From a checkpoint of a small segmentation model: 48-pixel images.
Rows from block 7, named by matrix and row number. Each number is 50 + 10 x the weight over its row's rms, rounded and kept within 0 to 99. All counts start at 0.
# conv: 3x3 conv (model.mid.1.conv.weight, 384x384x3x3), inputs 370-379, a 3x3 kernel for each
conv.206:48 54 56 47 51 51 47 47 44 51 50 50 50 50 50 50 50 50 50 48 50 43 45 45 40 43 46 49 49 49 49 49 49 50 50 50 50 50 50 50 50 50 50 50 50 65 74 65 66 74 63 78 75 39 60 68 71 54 71 69 67 74 54 50 50 50 50 50 50 50 50 50 53 49 51 50 47 54 49 47 53 50 50 50 50 50 50 50 50 50
conv.207:49 49 47 48 58 53 54 68 52 52 52 50 52 53 52 52 52 49 40 39 37 61 45 30 72 46 34 50 50 50 50 49 50 50 50 50 50 50 50 50 50 50 50 50 50 53 23 50 52 27 30 37 28 33 47 30 63 72 52 42 37 32 26 49 52 49 48 54 51 49 52 51 50 56 50 50 56 60 52 59 50 50 50 50 50 50 50 50 50 50
conv.208:44 49 62 46 51 65 47 47 61 46 50 55 53 54 56 52 54 54 51 62 70 46 61 62 45 53 47 50 50 50 50 50 50 50 50 50 50 50 50 50 50 50 50 50 50 68 86 52 65 64 48 65 54 49 71 70 55 64 57 50 66 55 46 50 50 51 51 50 51 50 50 50 42 47 59 47 52 64 50 52 64 50 50 50 50 50 50 50 50 50
conv.209:51 51 53 49 51 54 49 50 52 50 49 50 49 51 50 50 50 50 46 52 52 43 48 49 48 50 50 50 50 50 50 50 50 50 50 50 50 50 50 50 50 50 50 50 50 71 73 69 67 72 59 67 71 57 73 75 71 70 73 66 70 75 65 49 50 48 49 49 47 50 50 50 50 49 50 49 49 49 49 50 51 50 50 50 49 49 50 50 50 50
conv.210:53 54 54 53 55 54 53 54 54 50 50 50 51 51 50 51 51 50 60 63 63 61 62 62 59 61 61 50 50 50 50 50 50 50 50 50 50 50 50 50 50 50 50 50 50 69 69 66 68 69 67 67 67 68 71 71 70 71 71 71 68 70 71 50 50 50 50 50 50 50 50 50 52 52 52 51 52 52 52 53 53 50 50 50 50 50 50 50 50 50
conv.211:49 49 49 49 49 49 48 49 49 50 50 50 50 50 50 50 50 50 46 44 44 45 44 43 44 43 43 50 50 50 50 50 50 50 50 50 50 50 50 50 50 50 50 50 50 33 33 33 33 34 33 32 32 34 30 31 31 31 31 31 29 29 32 50 50 50 50 50 50 50 50 50 49 49 50 49 49 49 49 49 49 50 50 50 50 50 50 50 50 50
conv.212:48 49 50 48 49 50 49 49 50 50 50 50 50 50 50 50 50 50 45 46 48 43 44 46 43 43 45 50 50 50 50 50 50 50 50 50 50 50 50 50 50 50 50 50 50 32 34 34 32 36 35 32 34 36 28 30 31 29 30 31 29 29 31 50 50 50 50 50 50 50 50 50 49 49 50 49 49 49 49 49 49 50 50 50 50 50 50 50 50 50
conv.213:50 50 50 50 50 50 50 50 50 50 50 50 50 50 50 50 50 50 48 47 47 48 47 46 47 47 47 50 50 50 50 50 50 50 50 50 50 50 50 50 50 50 50 50 50 32 36 38 32 35 37 33 36 36 29 30 32 28 28 31 29 29 31 50 50 50 50 50 50 50 50 50 49 50 50 49 49 50 49 49 49 50 50 50 50 50 50 50 50 50
conv.214:50 50 51 50 50 51 50 50 51 50 50 50 50 50 50 50 50 50 50 52 55 50 52 54 50 51 54 50 50 50 50 50 50 50 50 50 50 50 50 50 50 50 50 50 50 68 72 67 65 71 69 60 67 66 75 78 78 75 77 79 67 75 80 50 50 50 50 50 50 50 50 50 50 50 50 50 50 50 50 50 51 50 50 50 50 50 50 50 50 50
conv.215:46 47 47 47 46 48 45 46 46 51 52 51 51 51 51 49 50 50 33 31 35 31 30 34 41 32 33 50 50 50 50 50 50 50 50 50 50 50 50 50 50 50 50 50 50 40 45 43 39 46 60 42 40 73 37 39 51 33 32 42 32 34 44 50 50 50 50 50 50 49 49 50 50 51 52 47 50 52 45 47 48 50 50 50 50 49 50 50 50 50
conv.216:53 41 44 45 41 43 49 47 48 51 46 50 48 48 50 49 49 48 40 39 43 42 41 45 47 49 52 50 50 50 50 50 50 50 50 50 50 50 50 50 50 50 50 50 50 56 64 64 58 72 61 63 62 55 55 62 63 63 70 68 61 60 64 50 47 48 50 47 48 50 49 50 55 43 47 48 43 45 48 47 48 50 50 50 50 50 50 50 50 50
conv.217:50 50 51 47 49 51 47 48 48 50 51 51 51 52 51 50 50 50 52 49 46 49 46 44 47 43 42 50 50 50 50 50 50 50 50 50 50 50 50 51 50 49 50 50 49 39 28 85 36 63 99 52 99 99 62 56 74 48 63 77 53 98 98 50 50 51 50 50 50 52 50 50 49 50 51 49 50 51 50 47 48 50 50 50 54 51 50 53 51 49
conv.218:57 61 66 63 56 57 71 53 44 62 60 56 68 60 53 59 52 51 61 63 67 55 46 42 49 43 24 50 50 50 50 50 50 50 50 50 50 50 50 50 50 50 50 50 50 41 30 08 19 22 27 12 24 26 39 34 29 30 41 52 32 45 60 54 54 53 54 51 51 51 50 49 52 62 62 61 61 59 75 66 49 50 50 50 50 50 50 50 51 51
conv.219:48 50 51 48 49 49 49 49 48 50 51 51 50 52 51 50 50 50 40 40 45 36 35 36 39 38 38 50 50 49 49 49 49 49 50 49 49 50 49 49 50 50 50 50 49 45 53 55 36 46 55 40 38 50 45 50 52 38 40 48 33 34 28 49 50 51 50 50 50 51 49 49 48 52 51 49 51 51 50 50 49 51 51 50 51 50 50 49 49 49
conv.220:39 40 46 39 31 42 42 45 44 38 37 46 38 34 46 46 47 49 31 32 31 34 32 36 40 41 42 50 50 50 50 50 50 50 50 50 50 50 50 50 50 50 50 50 50 27 30 54 26 27 51 27 30 46 35 35 48 42 37 40 41 27 31 46 46 49 48 49 50 50 50 50 41 43 51 39 33 42 40 37 42 50 50 50 50 50 50 50 50 50
conv.221:47 46 44 49 47 45 48 45 47 49 49 50 50 50 50 50 50 50 47 46 47 46 42 47 47 46 49 49 49 49 50 50 50 50 50 50 50 50 50 50 50 50 50 50 50 36 52 45 43 93 86 47 92 74 39 45 51 46 63 81 44 73 99 48 47 45 50 49 48 50 50 48 48 47 46 51 48 47 50 47 49 49 48 49 50 50 50 50 50 49
conv.222:55 55 65 57 58 64 56 56 56 52 53 55 57 55 53 57 55 53 59 70 73 56 65 70 55 58 57 50 50 50 50 50 50 50 50 50 50 50 50 50 50 50 50 50 50 60 75 53 55 62 54 53 59 54 61 74 64 60 66 61 57 63 55 56 52 54 55 53 51 53 50 49 54 53 58 60 60 61 59 62 57 50 50 50 51 51 50 51 51 50
conv.223:54 51 47 55 47 48 54 46 48 51 53 50 50 52 51 50 48 49 62 62 67 61 64 66 59 63 64 50 50 50 50 50 50 50 49 50 50 50 50 50 50 50 50 50 50 76 77 70 67 64 60 59 62 47 73 76 74 66 69 70 64 68 61 51 52 54 52 52 52 50 49 49 53 53 52 56 54 55 55 52 52 50 50 50 50 50 50 50 50 49
conv.224:51 40 40 54 38 44 51 41 46 50 47 49 49 46 49 49 48 51 45 45 48 46 48 51 53 53 53 50 50 50 50 50 50 50 50 50 50 50 50 50 50 50 50 50 50 50 75 80 51 84 82 51 70 64 46 53 55 45 50 54 46 62 63 49 48 48 50 49 49 51 50 49 51 43 44 51 41 43 50 45 47 50 50 50 50 50 50 50 50 50
conv.225:49 49 50 49 49 50 49 49 49 50 50 50 50 50 50 50 50 50 47 48 49 47 48 48 47 48 48 50 50 50 50 50 50 50 50 50 50 50 50 50 50 50 50 50 50 32 32 33 33 34 33 33 32 33 30 31 31 30 31 29 29 28 30 50 50 50 50 50 50 50 50 50 49 50 50 49 49 50 49 49 50 50 50 50 50 50 50 50 50 50
conv.226:42 41 42 41 41 37 44 44 40 47 47 47 48 44 43 48 48 47 44 43 48 46 43 44 47 45 45 50 50 50 50 50 50 50 50 50 50 50 50 50 50 50 50 50 50 49 49 89 46 42 56 50 39 50 49 52 79 55 48 61 64 49 80 48 49 49 50 50 49 50 50 50 47 48 46 47 44 40 46 44 42 50 50 50 50 50 50 50 50 50
conv.227:51 52 52 52 53 53 51 52 52 50 50 50 50 50 50 50 50 50 53 54 56 56 58 58 56 58 58 50 50 50 50 50 50 50 50 50 50 50 50 50 50 50 50 50 50 71 69 66 69 68 66 68 67 67 72 72 72 71 72 72 69 71 72 50 50 50 50 50 50 50 50 50 51 51 52 51 51 51 51 52 52 50 50 50 50 50 50 50 50 50
conv.228:45 42 42 38 40 42 36 44 46 46 45 48 45 47 48 46 50 50 41 38 41 42 42 45 45 49 51 50 50 50 50 50 50 50 50 50 50 50 50 50 50 50 50 50 50 23 33 61 37 25 56 52 28 27 24 25 58 31 20 57 40 23 28 49 49 49 50 50 49 50 50 50 49 46 41 43 42 41 41 46 45 50 50 50 50 50 50 50 50 50
conv.229:49 50 48 45 45 46 60 52 49 48 49 50 43 44 49 47 50 51 47 43 44 46 45 45 49 52 53 50 50 50 50 49 49 52 51 50 50 50 50 50 50 50 50 50 50 28 62 67 46 87 87 56 90 81 65 71 67 66 83 85 62 80 85 48 50 50 49 47 46 54 52 48 49 50 48 46 47 47 58 55 47 49 50 50 52 47 48 55 54 53
conv.230:47 48 47 48 51 46 45 49 47 41 44 48 48 46 48 46 49 49 50 47 47 53 44 45 51 46 47 61 57 54 50 50 49 50 50 50 50 50 50 50 50 50 50 50 50 43 60 73 31 45 45 35 44 31 42 54 57 38 51 57 34 52 50 55 47 49 47 56 51 53 56 52 39 41 46 49 49 46 53 44 48 63 56 54 50 50 50 50 50 50
conv.231:47 52 63 48 51 50 48 48 49 45 49 52 48 49 50 50 52 51 63 69 84 52 48 49 47 47 42 50 50 50 50 50 50 50 50 50 50 50 50 49 49 51 49 49 50 56 61 45 51 45 36 52 41 43 53 52 59 54 54 47 60 59 51 49 50 50 50 51 50 50 50 50 45 49 51 47 50 48 47 51 49 50 50 50 50 50 50 50 50 50
conv.232:49 50 50 50 50 50 49 49 50 50 50 50 50 50 50 50 50 50 49 49 49 48 48 49 47 46 48 50 50 50 50 50 50 50 50 50 50 50 50 50 50 50 50 50 50 34 34 36 36 41 42 34 39 41 25 25 27 26 31 37 27 33 38 50 50 50 50 50 50 50 50 50 50 50 50 50 50 50 50 50 50 50 50 50 50 50 50 50 50 50
conv.233:51 53 63 56 51 58 61 51 48 54 56 56 59 56 52 53 53 51 58 66 65 53 54 51 52 46 33 50 50 50 50 50 50 50 50 50 50 50 50 50 50 50 50 50 50 99 51 26 69 34 39 57 38 43 83 63 48 61 45 47 55 43 62 51 50 51 51 50 50 50 49 49 48 52 58 54 57 57 57 62 49 50 50 50 50 50 50 50 50 50
conv.234:51 50 49 51 51 50 51 52 50 50 50 50 50 49 50 50 50 50 52 52 50 52 51 49 52 51 49 50 50 50 50 50 50 50 50 50 50 50 50 50 50 50 50 50 50 58 53 58 50 47 51 54 50 44 73 60 59 66 55 50 69 56 48 50 50 50 50 50 50 50 50 50 51 50 50 51 49 49 51 50 49 50 50 50 50 50 50 50 50 50
conv.235:44 49 49 44 49 50 46 49 51 49 50 49 49 49 49 50 49 49 51 48 46 47 45 40 48 46 39 50 50 50 50 50 50 50 50 50 50 50 50 50 50 50 50 50 50 32 59 57 31 54 64 37 49 59 27 36 48 31 47 52 41 53 58 50 50 50 50 50 50 50 50 50 49 49 49 48 49 50 48 49 54 50 50 50 50 50 50 50 50 50
conv.236:49 50 50 49 50 50 50 50 50 50 50 50 50 50 50 50 50 50 46 45 47 47 46 47 48 47 48 50 50 50 50 50 50 50 50 50 50 50 50 50 50 50 50 50 50 32 37 38 33 36 37 32 36 37 26 29 32 28 28 31 29 28 31 50 50 50 50 50 50 50 50 50 50 50 50 50 50 50 50 49 50 50 50 50 50 50 50 50 50 50
conv.237:47 46 45 47 46 45 47 46 45 50 49 49 49 49 49 49 49 49 36 32 33 35 33 34 39 36 37 49 50 50 50 50 50 50 50 50 50 50 50 50 50 50 50 50 50 33 34 36 35 34 34 38 36 34 28 29 30 31 30 30 32 30 29 50 50 49 50 50 50 50 50 50 49 48 48 49 48 48 48 47 47 50 50 50 50 50 50 50 50 50
conv.238:50 49 49 47 49 50 50 52 54 50 49 49 49 48 49 50 50 49 47 47 48 47 46 49 47 46 49 50 50 49 50 50 50 50 50 50 50 50 50 50 50 50 50 50 50 47 63 73 62 60 63 81 81 74 56 62 57 62 71 73 74 81 76 50 50 50 50 50 50 50 50 50 50 49 50 48 47 50 48 49 52 50 50 50 50 50 50 50 50 50
conv.239:53 50 50 52 49 50 51 50 50 50 50 50 50 49 50 50 50 50 52 52 53 51 51 51 52 51 51 50 50 50 50 50 50 50 50 50 50 50 50 50 50 50 50 50 50 63 69 70 62 72 70 68 75 74 69 73 72 71 76 76 72 79 74 50 50 50 50 50 50 50 50 50 51 50 50 50 49 50 50 50 50 50 50 50 50 50 50 50 50 50
conv.240:49 49 50 50 50 51 51 51 51 50 50 50 50 50 50 50 50 50 50 50 50 50 51 51 51 51 51 50 50 50 50 50 50 50 50 50 51 51 51 50 51 51 50 51 51 53 54 52 55 56 54 55 58 60 65 70 58 66 67 60 66 66 62 50 50 50 50 50 51 50 51 51 50 50 51 49 49 50 50 49 49 50 50 50 50 50 50 50 50 50
conv.241:50 49 49 54 51 51 55 51 49 51 50 50 51 51 51 51 51 51 50 50 51 50 50 49 50 50 50 50 50 50 50 50 50 50 50 50 51 51 51 51 51 51 51 51 51 54 56 58 49 49 49 49 48 52 61 66 62 55 59 57 54 55 55 50 50 50 50 50 50 50 50 50 50 51 50 50 49 49 50 50 53 50 50 50 50 50 50 50 50 50
conv.242:51 51 51 51 51 51 50 50 51 50 51 50 50 49 48 50 50 49 50 49 51 50 49 51 50 49 50 50 50 50 50 50 50 50 50 50 51 51 50 50 49 48 50 50 49 57 61 61 56 61 59 59 63 63 68 72 66 66 70 67 69 76 69 50 51 51 50 51 50 50 50 49 50 51 50 50 50 50 50 49 51 50 50 50 50 50 50 50 50 50