Weights of a small segmentation model: 48-pixel images, norm groupnorm.
Rows from block 10, named by matrix and row number. Each number is 500 + 50 x the weight over its row's rms, rounded and kept within 0 to 999. All counts start at 0. Numbers have three digits each. After the name is the row's rms in percent of the matrix's.
# conv: 3x3 conv (model.decb.0.2.conv.weight, 192x192x3x3), inputs 144-151, a 3x3 kernel for each
conv.106 078:486486486492492491491491491485486484490494491496499499534531529537532529527526521512513513509510511508509511520517514519515514518516514497498496500501498500501499543542538537537532523522518520523531528532537526530536
conv.107 043:489491491494496494493495493453474461459475466453459456447430424462445430460444416507507507505504505505505505510507503506505502506506503498499498499500499499499499496499480503506503490498497446442452465476492473486501
conv.108 075:487487483490492490489491492482482480489491488494498497532528528533530529519523520508508507506506506507506507519515512517513512518515513499499498500500499500500499542540536537533530520516513518523529527531535524529533
conv.109 049:484488491488492494490492494451442439468456455492479479495487476503500493496495485507509508504506507503504507505504503505504504505504502495495495497497497498498497508508503511511510505506501481506529486508527495509523
conv.110 065:478474478485485484489489482470467467481482479491492490525520517524526520512513506509510511506508508506507508513509506512508506514510507497496495499499497499500498537534530531528523513510505511517525521525532520524531
conv.111 053:473469462469487485467485489437439434451454446462468459470474489471481489465468484512513511509509506510509505502497497504498499506500501492494486497498489497494490501497491513512494505508485490493478498495474510504471
conv.112 304:501500500500498498500498496458455454459456453464463460457456454460458456460459458497495495496495494498496495493494494492492493492492493499498498498497497498497497467467467467467468468468469437431432437433434442438438
conv.113 066:495486478497495492501502498421414417433427421445445438477478484472467457474460450506505506504503504505504505491490491495495495497496496499499494497498497495495498502490494504496498500498501439447456437445462434446467
conv.114 077:486487486491492491489490490486486485491495491497500500534532530537533530527526521511512513509510511508509510519516513518514513518516513498498497500500499500500499542542538537537533523522518520524531528533538527531537
conv.115 038:487478481492485490479482478445413382446416400453450461471486477502498469478467466513500504509506504494503496498502497500505498495494487494493484498497493497496492499496501500511501498496473468463465471474496467500496
conv.116 059:484484484488487488489488489463466461475480478486487487527524521517520521497502504514514513510510509509509509513511510512510509511510509498497496499499499499499498542538536533526524517508504510515524522529533521527527
conv.117 068:474474478482481483483479481463459460473473473485485486517521521516523524505509509518517518514513514515515516516514512514512510513512510490490487495495492495496494531526529526516518511500495511518522520525531517523530
conv.118 076:490490490493493492493493493485485483491493490497499499535531530538533530527526521511512513508509511508509511519516513518514513517515513498498497500500499500500499543543538537537533524522518520524531528533538526531536
conv.119 077:487488487492492491491491491486487485491495491497500499534531528537532529527526521513514514510511511510511512518516513518515513518516514497497494500501498500502499542542537536536532523522518520524531528532537526531536
conv.120 035:501501500502501501502502501605607588622638610565593555536523523538535540533537532501501501502501501501501501485500500488502500486496490500499499502501501502501501514525521519545538516537542557547519611571529590546527
conv.121 010:496489486489487485490488486442453470506501491508488463523531489529543499518518487489496492491487489490488491504505495509512504504509503496494495494491489496493490522529517530543536535540537439466499488491496477468458
conv.122 050:499499499500500500501501499497496517520522520542519510572539529583552532595574550499500500500500500500501503503499494505501493504503494495496499495496499496496497555546532570571551568582562503533548517531542525540544
conv.123 037:500498499500498499502501500673642633655617609596585567500520512499502497499502496504505502502502502500501501493495476498497477488491478507509510508509508508508506503503503506507506506518518554551535541535530507509507
conv.124 039:493495502494486495496490498561584484613549486507485461631681624668733642602697593519498494503494494498489499501507521515520528515524533462497507453480489460481489665702652645684650552596609588457457584485477519475484
conv.125 091:501501521502499509501497502532514513529515517528522518573572556570569553567573553504505504503504503501504503515516510518521516519521514500504511501503508501503506561564562563564565557560561525532542524529543532530545
conv.126 023:499499499510508508508508501602640620659682652502596569489486463500498497490492491500499501502502501502502502445478474466483466457469462496495494500500500500499499501501493510511503478504493592561479657624508582578508
conv.127 131:499500499500500499500500499549546546550547541551549541562562560562563561559564563506507501504502501502500500533534531533535532533533530503507511502504507503504507562564561565564563563562562547551552544549552549544552
conv.128 019:503501501501501502500499500447445459413413449397398404471484493481484490481484486501500495498497493497496495464465463474473471469469466499499498499499498496495493469468474471468472474472476485497489473506498458465490
conv.129 033:492486490479474481490482485648592566638582584603599576501512487501512495497493477485493499481494499490494495500503497500505498494498496497495500492489495498496498517527512502510512500506489532537540534540572531534539
conv.130 024:501503503503507508503504503448531551490554546475480478533526537542539540544548548508506503508505502504503502446450438449456447440448444506517507512522521513522519535536515536557541548558539528543531571572542542544524
conv.131 135:505504504503503502503502502549549552550547547546547545563563563564564560561563561503502502503502502503503502550548545550551546550546543507508508505505505504504503560560560560562562563562562552552553549551553548551552
conv.132 097:475480489468474484476479487549537547550541536558556545563560550566560546566561553489504498489499493503501489524526520522525519520520516483494499479491495482494500558559556561561557559558561532554563536554559541550558
conv.133 135:503504504503503503503504503550551553550550549547547546563563562563563561560563561504505505504505505504505505548547546548550546547544543508509509507507508506507507559558558558561559562561561551551552551551552548551552
conv.134 084:484478484492481489503501500540519495574554523568574546562561544572574555563582571488495500492496501496496501541545546546545546539543539492494501497496505500498500556553551561568567549559566504505528517515532561534553
conv.135 119:497498497497497497497497497439441442447441443452451454442441438441441438442441438483485488488490491492493494452453456453456459454458461469463466479474475490487488443443443443443443443443443444446448446448449448449451
conv.136 137:505505505504504503504503502549547549549547545545545545563563560561563560560563561509508508509507507511509509548546545548550545547545543515517518514514514518517517560560559559562562563562562551550551550550552549552551
conv.137 083:499499499499499499499499499422432428422430440425427432444444440441443442440439435497498499498498499499499499495496494495496496495496495497497497497497497498497497438442441442447446444449447429422425434424431435427433
conv.138 101:493495494496497496495496495439433432440437429439438435468465463471469463471470464496496496497497496493494494484484484483485485484484484482484485488488487488487486460459455463457454459452450442444446444447442444444444
conv.139 087:479490490472480477486477471571537528574543522562559544583583565591581552581563560496497489490490490496493489533536530531537528524525521486492500485486494495491496563566569557563573565565566524542543525529531523528540
conv.140 015:501503498501505504499504501443443444423422429382375380456464500454464499454463503499494472491492472484490472482482460490506487479496472496501482510514493500503479442445477456451493465460503409435457417455472397451466
conv.141 047:500500492500501495500498485406443474428463491467481480450438413456438392457441423483493482488494490462471481455455445455448446455457456457459464455458462452447452457447399454446436448446436459483471471504463471468460
conv.142 021:502500497504505502507507504445429445451442470447435465457453455456468478463476493500499494498498493498498494445448444448454453458454452490490489495493490493488481474471469472466475464466465442461460462489478472473471
conv.143 049:493510503480486477492484478640611614649610608587596583529524524525520526520513515504506494495495494495494493505507492505506489491498485502513513501504505504509510522530533528530529526524529557571562560571568536545537
conv.144 030:507509503504506500506506499490489461478487469453464443444472463416445450417423435501498497498496497493498498489484480497492484498493486507505502503502500502502498438432431432419425423428432456438431457461431478461399
conv.145 021:493489487485481490480479495477467468480462471506520541526511500527520510528527523506537541498528524505527516503503503503503503502503503478482489476480487482488493515517515521522520521520521473478529478502566529559563
conv.146 062:490487485493492491493490487451450450455454453457456457451450448450449448450449446486483481486483481487484482490491490491491491491491491496495494497496495497496495459459459461462461462463464450449451452452454455455458
conv.147 016:492519539490536550489515510539618584515591558408457501517494502537496495531502482505504503503503502502502503500499498500500499499499499509515510514519519512516509458463453503497481504506500592535409530490383474437446
conv.148 019:511533550505529555499517522584639584559597548471484480511485481553499490554516495502502502502502502502502504503503503503503503503503503511517522510518523508514514447460472529528496535537513556497449524471424467475456
conv.149 050:510507500510507499512509505513514506516521502518523509539524522557527516562539526498496498498493495506500502503506505509510509509511508497496497497496495500497497512512513558539526542557564509524589509507548516526523
conv.150 071:510514513509511510504505505534522513522514513530518521570567560570570564570568567503503503502503502502503502507507507507507507507506506501501501501501501501501500560559559559559557557557555542540556537544556540551558
conv.151 016:501493489496492488485486486495500493514510497529521493551513505564538517569539529501498499500497499500498498499503503502504503502502503498498496497496495497496496537536504525539512508541516494519567499519556526536541
conv.152 019:508506515510505498505486466510509498508511500488490457481494499480503510489501514511507499506496490500491483501504504501503503499501502499501505504501499502491484486501506517503523513512531519516527519529540510506508
conv.153 007:500500500502501501502501501501552553499533527503541517525543525516530515505517504498498499497498500496499500489493492491496494494497493500500500501500500500500500509512517504516523511524528513492479503495489495495509
conv.154 017:509514522504510513497500502461501548489472477541495480452399467477431464488460479501501504501501501501500501499500500499499500499499499506509509504506506501503503430430421454440398434438422515560507477481433469428429
conv.155 037:484491485480483477474467467538517508541530511544538527586586577579582561580572565491495502494498497494499495499510510506520521501515517497499498493496496494495496547555544555552548574558543538538513530536519534538520
conv.156 014:501501498501501499498502499523509515513496502510514507579582530593590548562575554499498494498497495499497495502504504502504505499502504499500498499501500499499499548570534556563538529547527506519460493507491468536520
conv.157 022:502503506500498500498500500502507503497514514504518516519523496527537519511526521502503498502502501501503502505506506503505504502502502497500500498501502499501502531534531541539547538531532497537571516529541525528519
conv.158 022:512514524501504530516539560521505486513512525506509515503477448498489481488477496492497518487498506494503499495498495495494491489490482519515519518514520521525526505510489508504499514527517480434467509517498521513443
conv.159 014:506504504510506505514510509538521519556530524552569540523524494544546509537544521498501477499507464499509465475485492480491495475487491504503501513508505521516512509495493523514510507503503520529539527529537551552595
conv.160 081:512516514509509509509509509554550546549546544549547546558559559558558559558558558514514515512513515511512516511511510510510510510510509506506507503503503502503504551551550549549548548547546553552553549549551550548548
conv.161 017:499497497500495496499496497515505533519501520548522516559560542541560544547571548501501501500501501501501500503503502503503503502503502499498499499498498499498498514525523536535552541561571521551568505549564522544579
conv.162 018:491488482495490483497492491507496480488485485489473476563527510574539527571567539496491491504495496510504503504504503505504503504503503501492485500493494496495496515532516544550544553551555498506529498513526499517538
conv.163 059:564599644489489497494496499510508502508508506511511512530522523537536531549538535504500507504502505501502502508509508507508507505507506521536534498498497498499498528531520540534531540537538512506541514512530526531538
conv.164 020:503503502503502502502502502535513467518508492528529525625541493603557488572579518501499500502502503502503504505504504505505505505504504501500500501500500500500500488536522495555536502537532462456530479460528487508570
conv.165 012:494496491493496493495497497462512504458526538435451510458482448464478448456478441524506497525506495530511505470478483477484486484487486497499495499501499500501500429442463430437464420427452495438451509463432447427436
conv.166 014:497499505493496500495496500374494506443510515493513514533538526561566537577574528501500497501500497501500498501502502501502502501502502499500500499500500500500500459496526518526548545547551490541618512532601503520582
conv.167 017:497497499499499499501501498517509495511505511547522535559545531590560539583581549500501502500502502501501501506506506506506506505505505499499498499499499498498499525525527529533532520526528508491548507523548508555536
conv.168 119:544522519509497505489490499359360344374374364397405396489493494492498496493495495518509505507505507501499499499502504499501503505501501505505505498494490495489486470468459474470470469465463417431438435445451446451441
conv.169 234:523519529514508517513508517458452457460454460473473476465464464464462461466464462495490491494488489497492492489489490488487488488487488517515513511509509513509510468468468469469467471470470451454460449453459459460462
conv.170 138:535537488484489479464494477486469401555539501552551524474479480501547524511516506503495497490504509485476504502508502503512510482501498537509466478495453470484477450473484521519537475471514368396380500522521513517498
conv.171 079:479480483485474477474467472444445435449449442432436427549548548548548547547545544519514507515507504509501502519521520517517518522521521494500497496499495488491489519526522521525526514523521481496494492503502479487486
conv.172 238:523519522514510514514508512460458459462457457478477477455453451456454451459459455498494496497494496499497498488488489487487488485485485510508506507504504506504504468469468472473470471470470449449458448452460462465468
conv.173 062:487489491485484486485478479405414391408412396385387366501516521502513534483509522524519514518509506507500501528526520517518513517519514497498495496496494493493491477485496492492498489485489424445430432457446413423409
conv.174 128:484458478446439467423448500435488482352488512393511541451494544486495557474527547505518480483534503472555526523519516529525531518509529488478473460477474442464501434456495468498515451476537528422424530480432511505476
conv.175 185:524520529514508516516508514389393391394397396392400397499502501500500500498499498497488485492483481492487487499500500498498499499499499516515514510507506510506504487491489491493491489491491438439438438440443433433436
conv.176 138:557512488534506500541524497431473486399440516386491560449462462448442456488432492526483501473476514502456493500527515496505491502500489547523506528514517528521521504437432511462459519471470517526514477529524497525516
conv.177 172:547570605515553578514548562494503497528515499529514504433456444453476464434461441534529554529523545535539547484496487507522518483502509551573575527552560518539551461491443428480444442474443484497488490501501435468462
conv.178 121:468476423448498490450539568454486489489522521469479478475484463516487464493447409483507476486501461496493480521540526523528518525525511476494474478515498493545548504466458525469445492470456482475461521521498484512509
conv.179 070:492483487487474474480464460368361334373369341367364332511509504498505502476486485528520511518512508508506501515501487502496489496495494490484481487480470482473463482495489480487488460467462407429438416436449396421430
conv.180 149:556518525524525529542555558590507438567518497592578579504483452508508484507520493500536526492517530540541559523514509505504507484494505530518543504523543529557575495495480506500491497491486418490570456528587531564576
conv.181 062:471477487467476484458461470417449448410438439378389377546543531546548537543543531520520517522520515513513509510513513510508514518517522473485484471482482463471473494502499503511508497505500463476467475485476451461456
conv.182 137:505457476482479491505481455346437505448507503518550503464447490488481487492490520477485500455501492465485493480472478500502520509512525520466475492474476512477451499433434518474481514497514502492485521493415539487454
conv.183 056:459454474454466476440456458408392397403401391398389363524535532538538534539539531540543552520518534510511543515514518516515519524526527481487491475484486467474473482498511490504515482496505435481503429468495422441471
conv.184 132:456494543484552581488574601453514533523546547535477484469476476478493499493485465480479499532498522496485537465504488482522520498504505473509501492535530498534537439457481471494517494504548492498493527515509460477495
conv.185 145:455446487391404440395372348435433465551547521565541481442462451490514462494497460489478507443432471440413459494497493483490498480482482480465496415409441415387387483487483485482465460466458431493546506519534509486525
conv.186 131:420437456468492508449479480469552567456527544427414445472531537437516546419467473467483467485473473475458470501505488526516512521510500449467471481491486470471458517523526483440490439394444576555434564533416459432396
conv.187 133:416427484472467525557555586526513488576542526532529545494484547510515558475494534502480467498453478531527554479487513480485524474487527436465497482487517541536537474487515449479519422465518457378460502379430525468433
conv.188 108:486488483488491487484487483481484478481485477473474466549551554548551554547546551521521518520520517514515512524522523522520521526524524489494491492496495487491489530533534529530532526527528513515512517520516503508506
conv.189 109:486488483489491487485487483484486480483486480473475467549549552547551553547546550520521518519519517514515513524523523523521521527525525490495492492496494487491489530533533528530531524526527513515510516518515502507504
conv.190 137:498513484504484483522470468467427473497458513534556562500450423518473450506502491546508505505478488483489501482497494485487484475490489509524481512488484513484473479485479517520500516533481456506525456524535471479498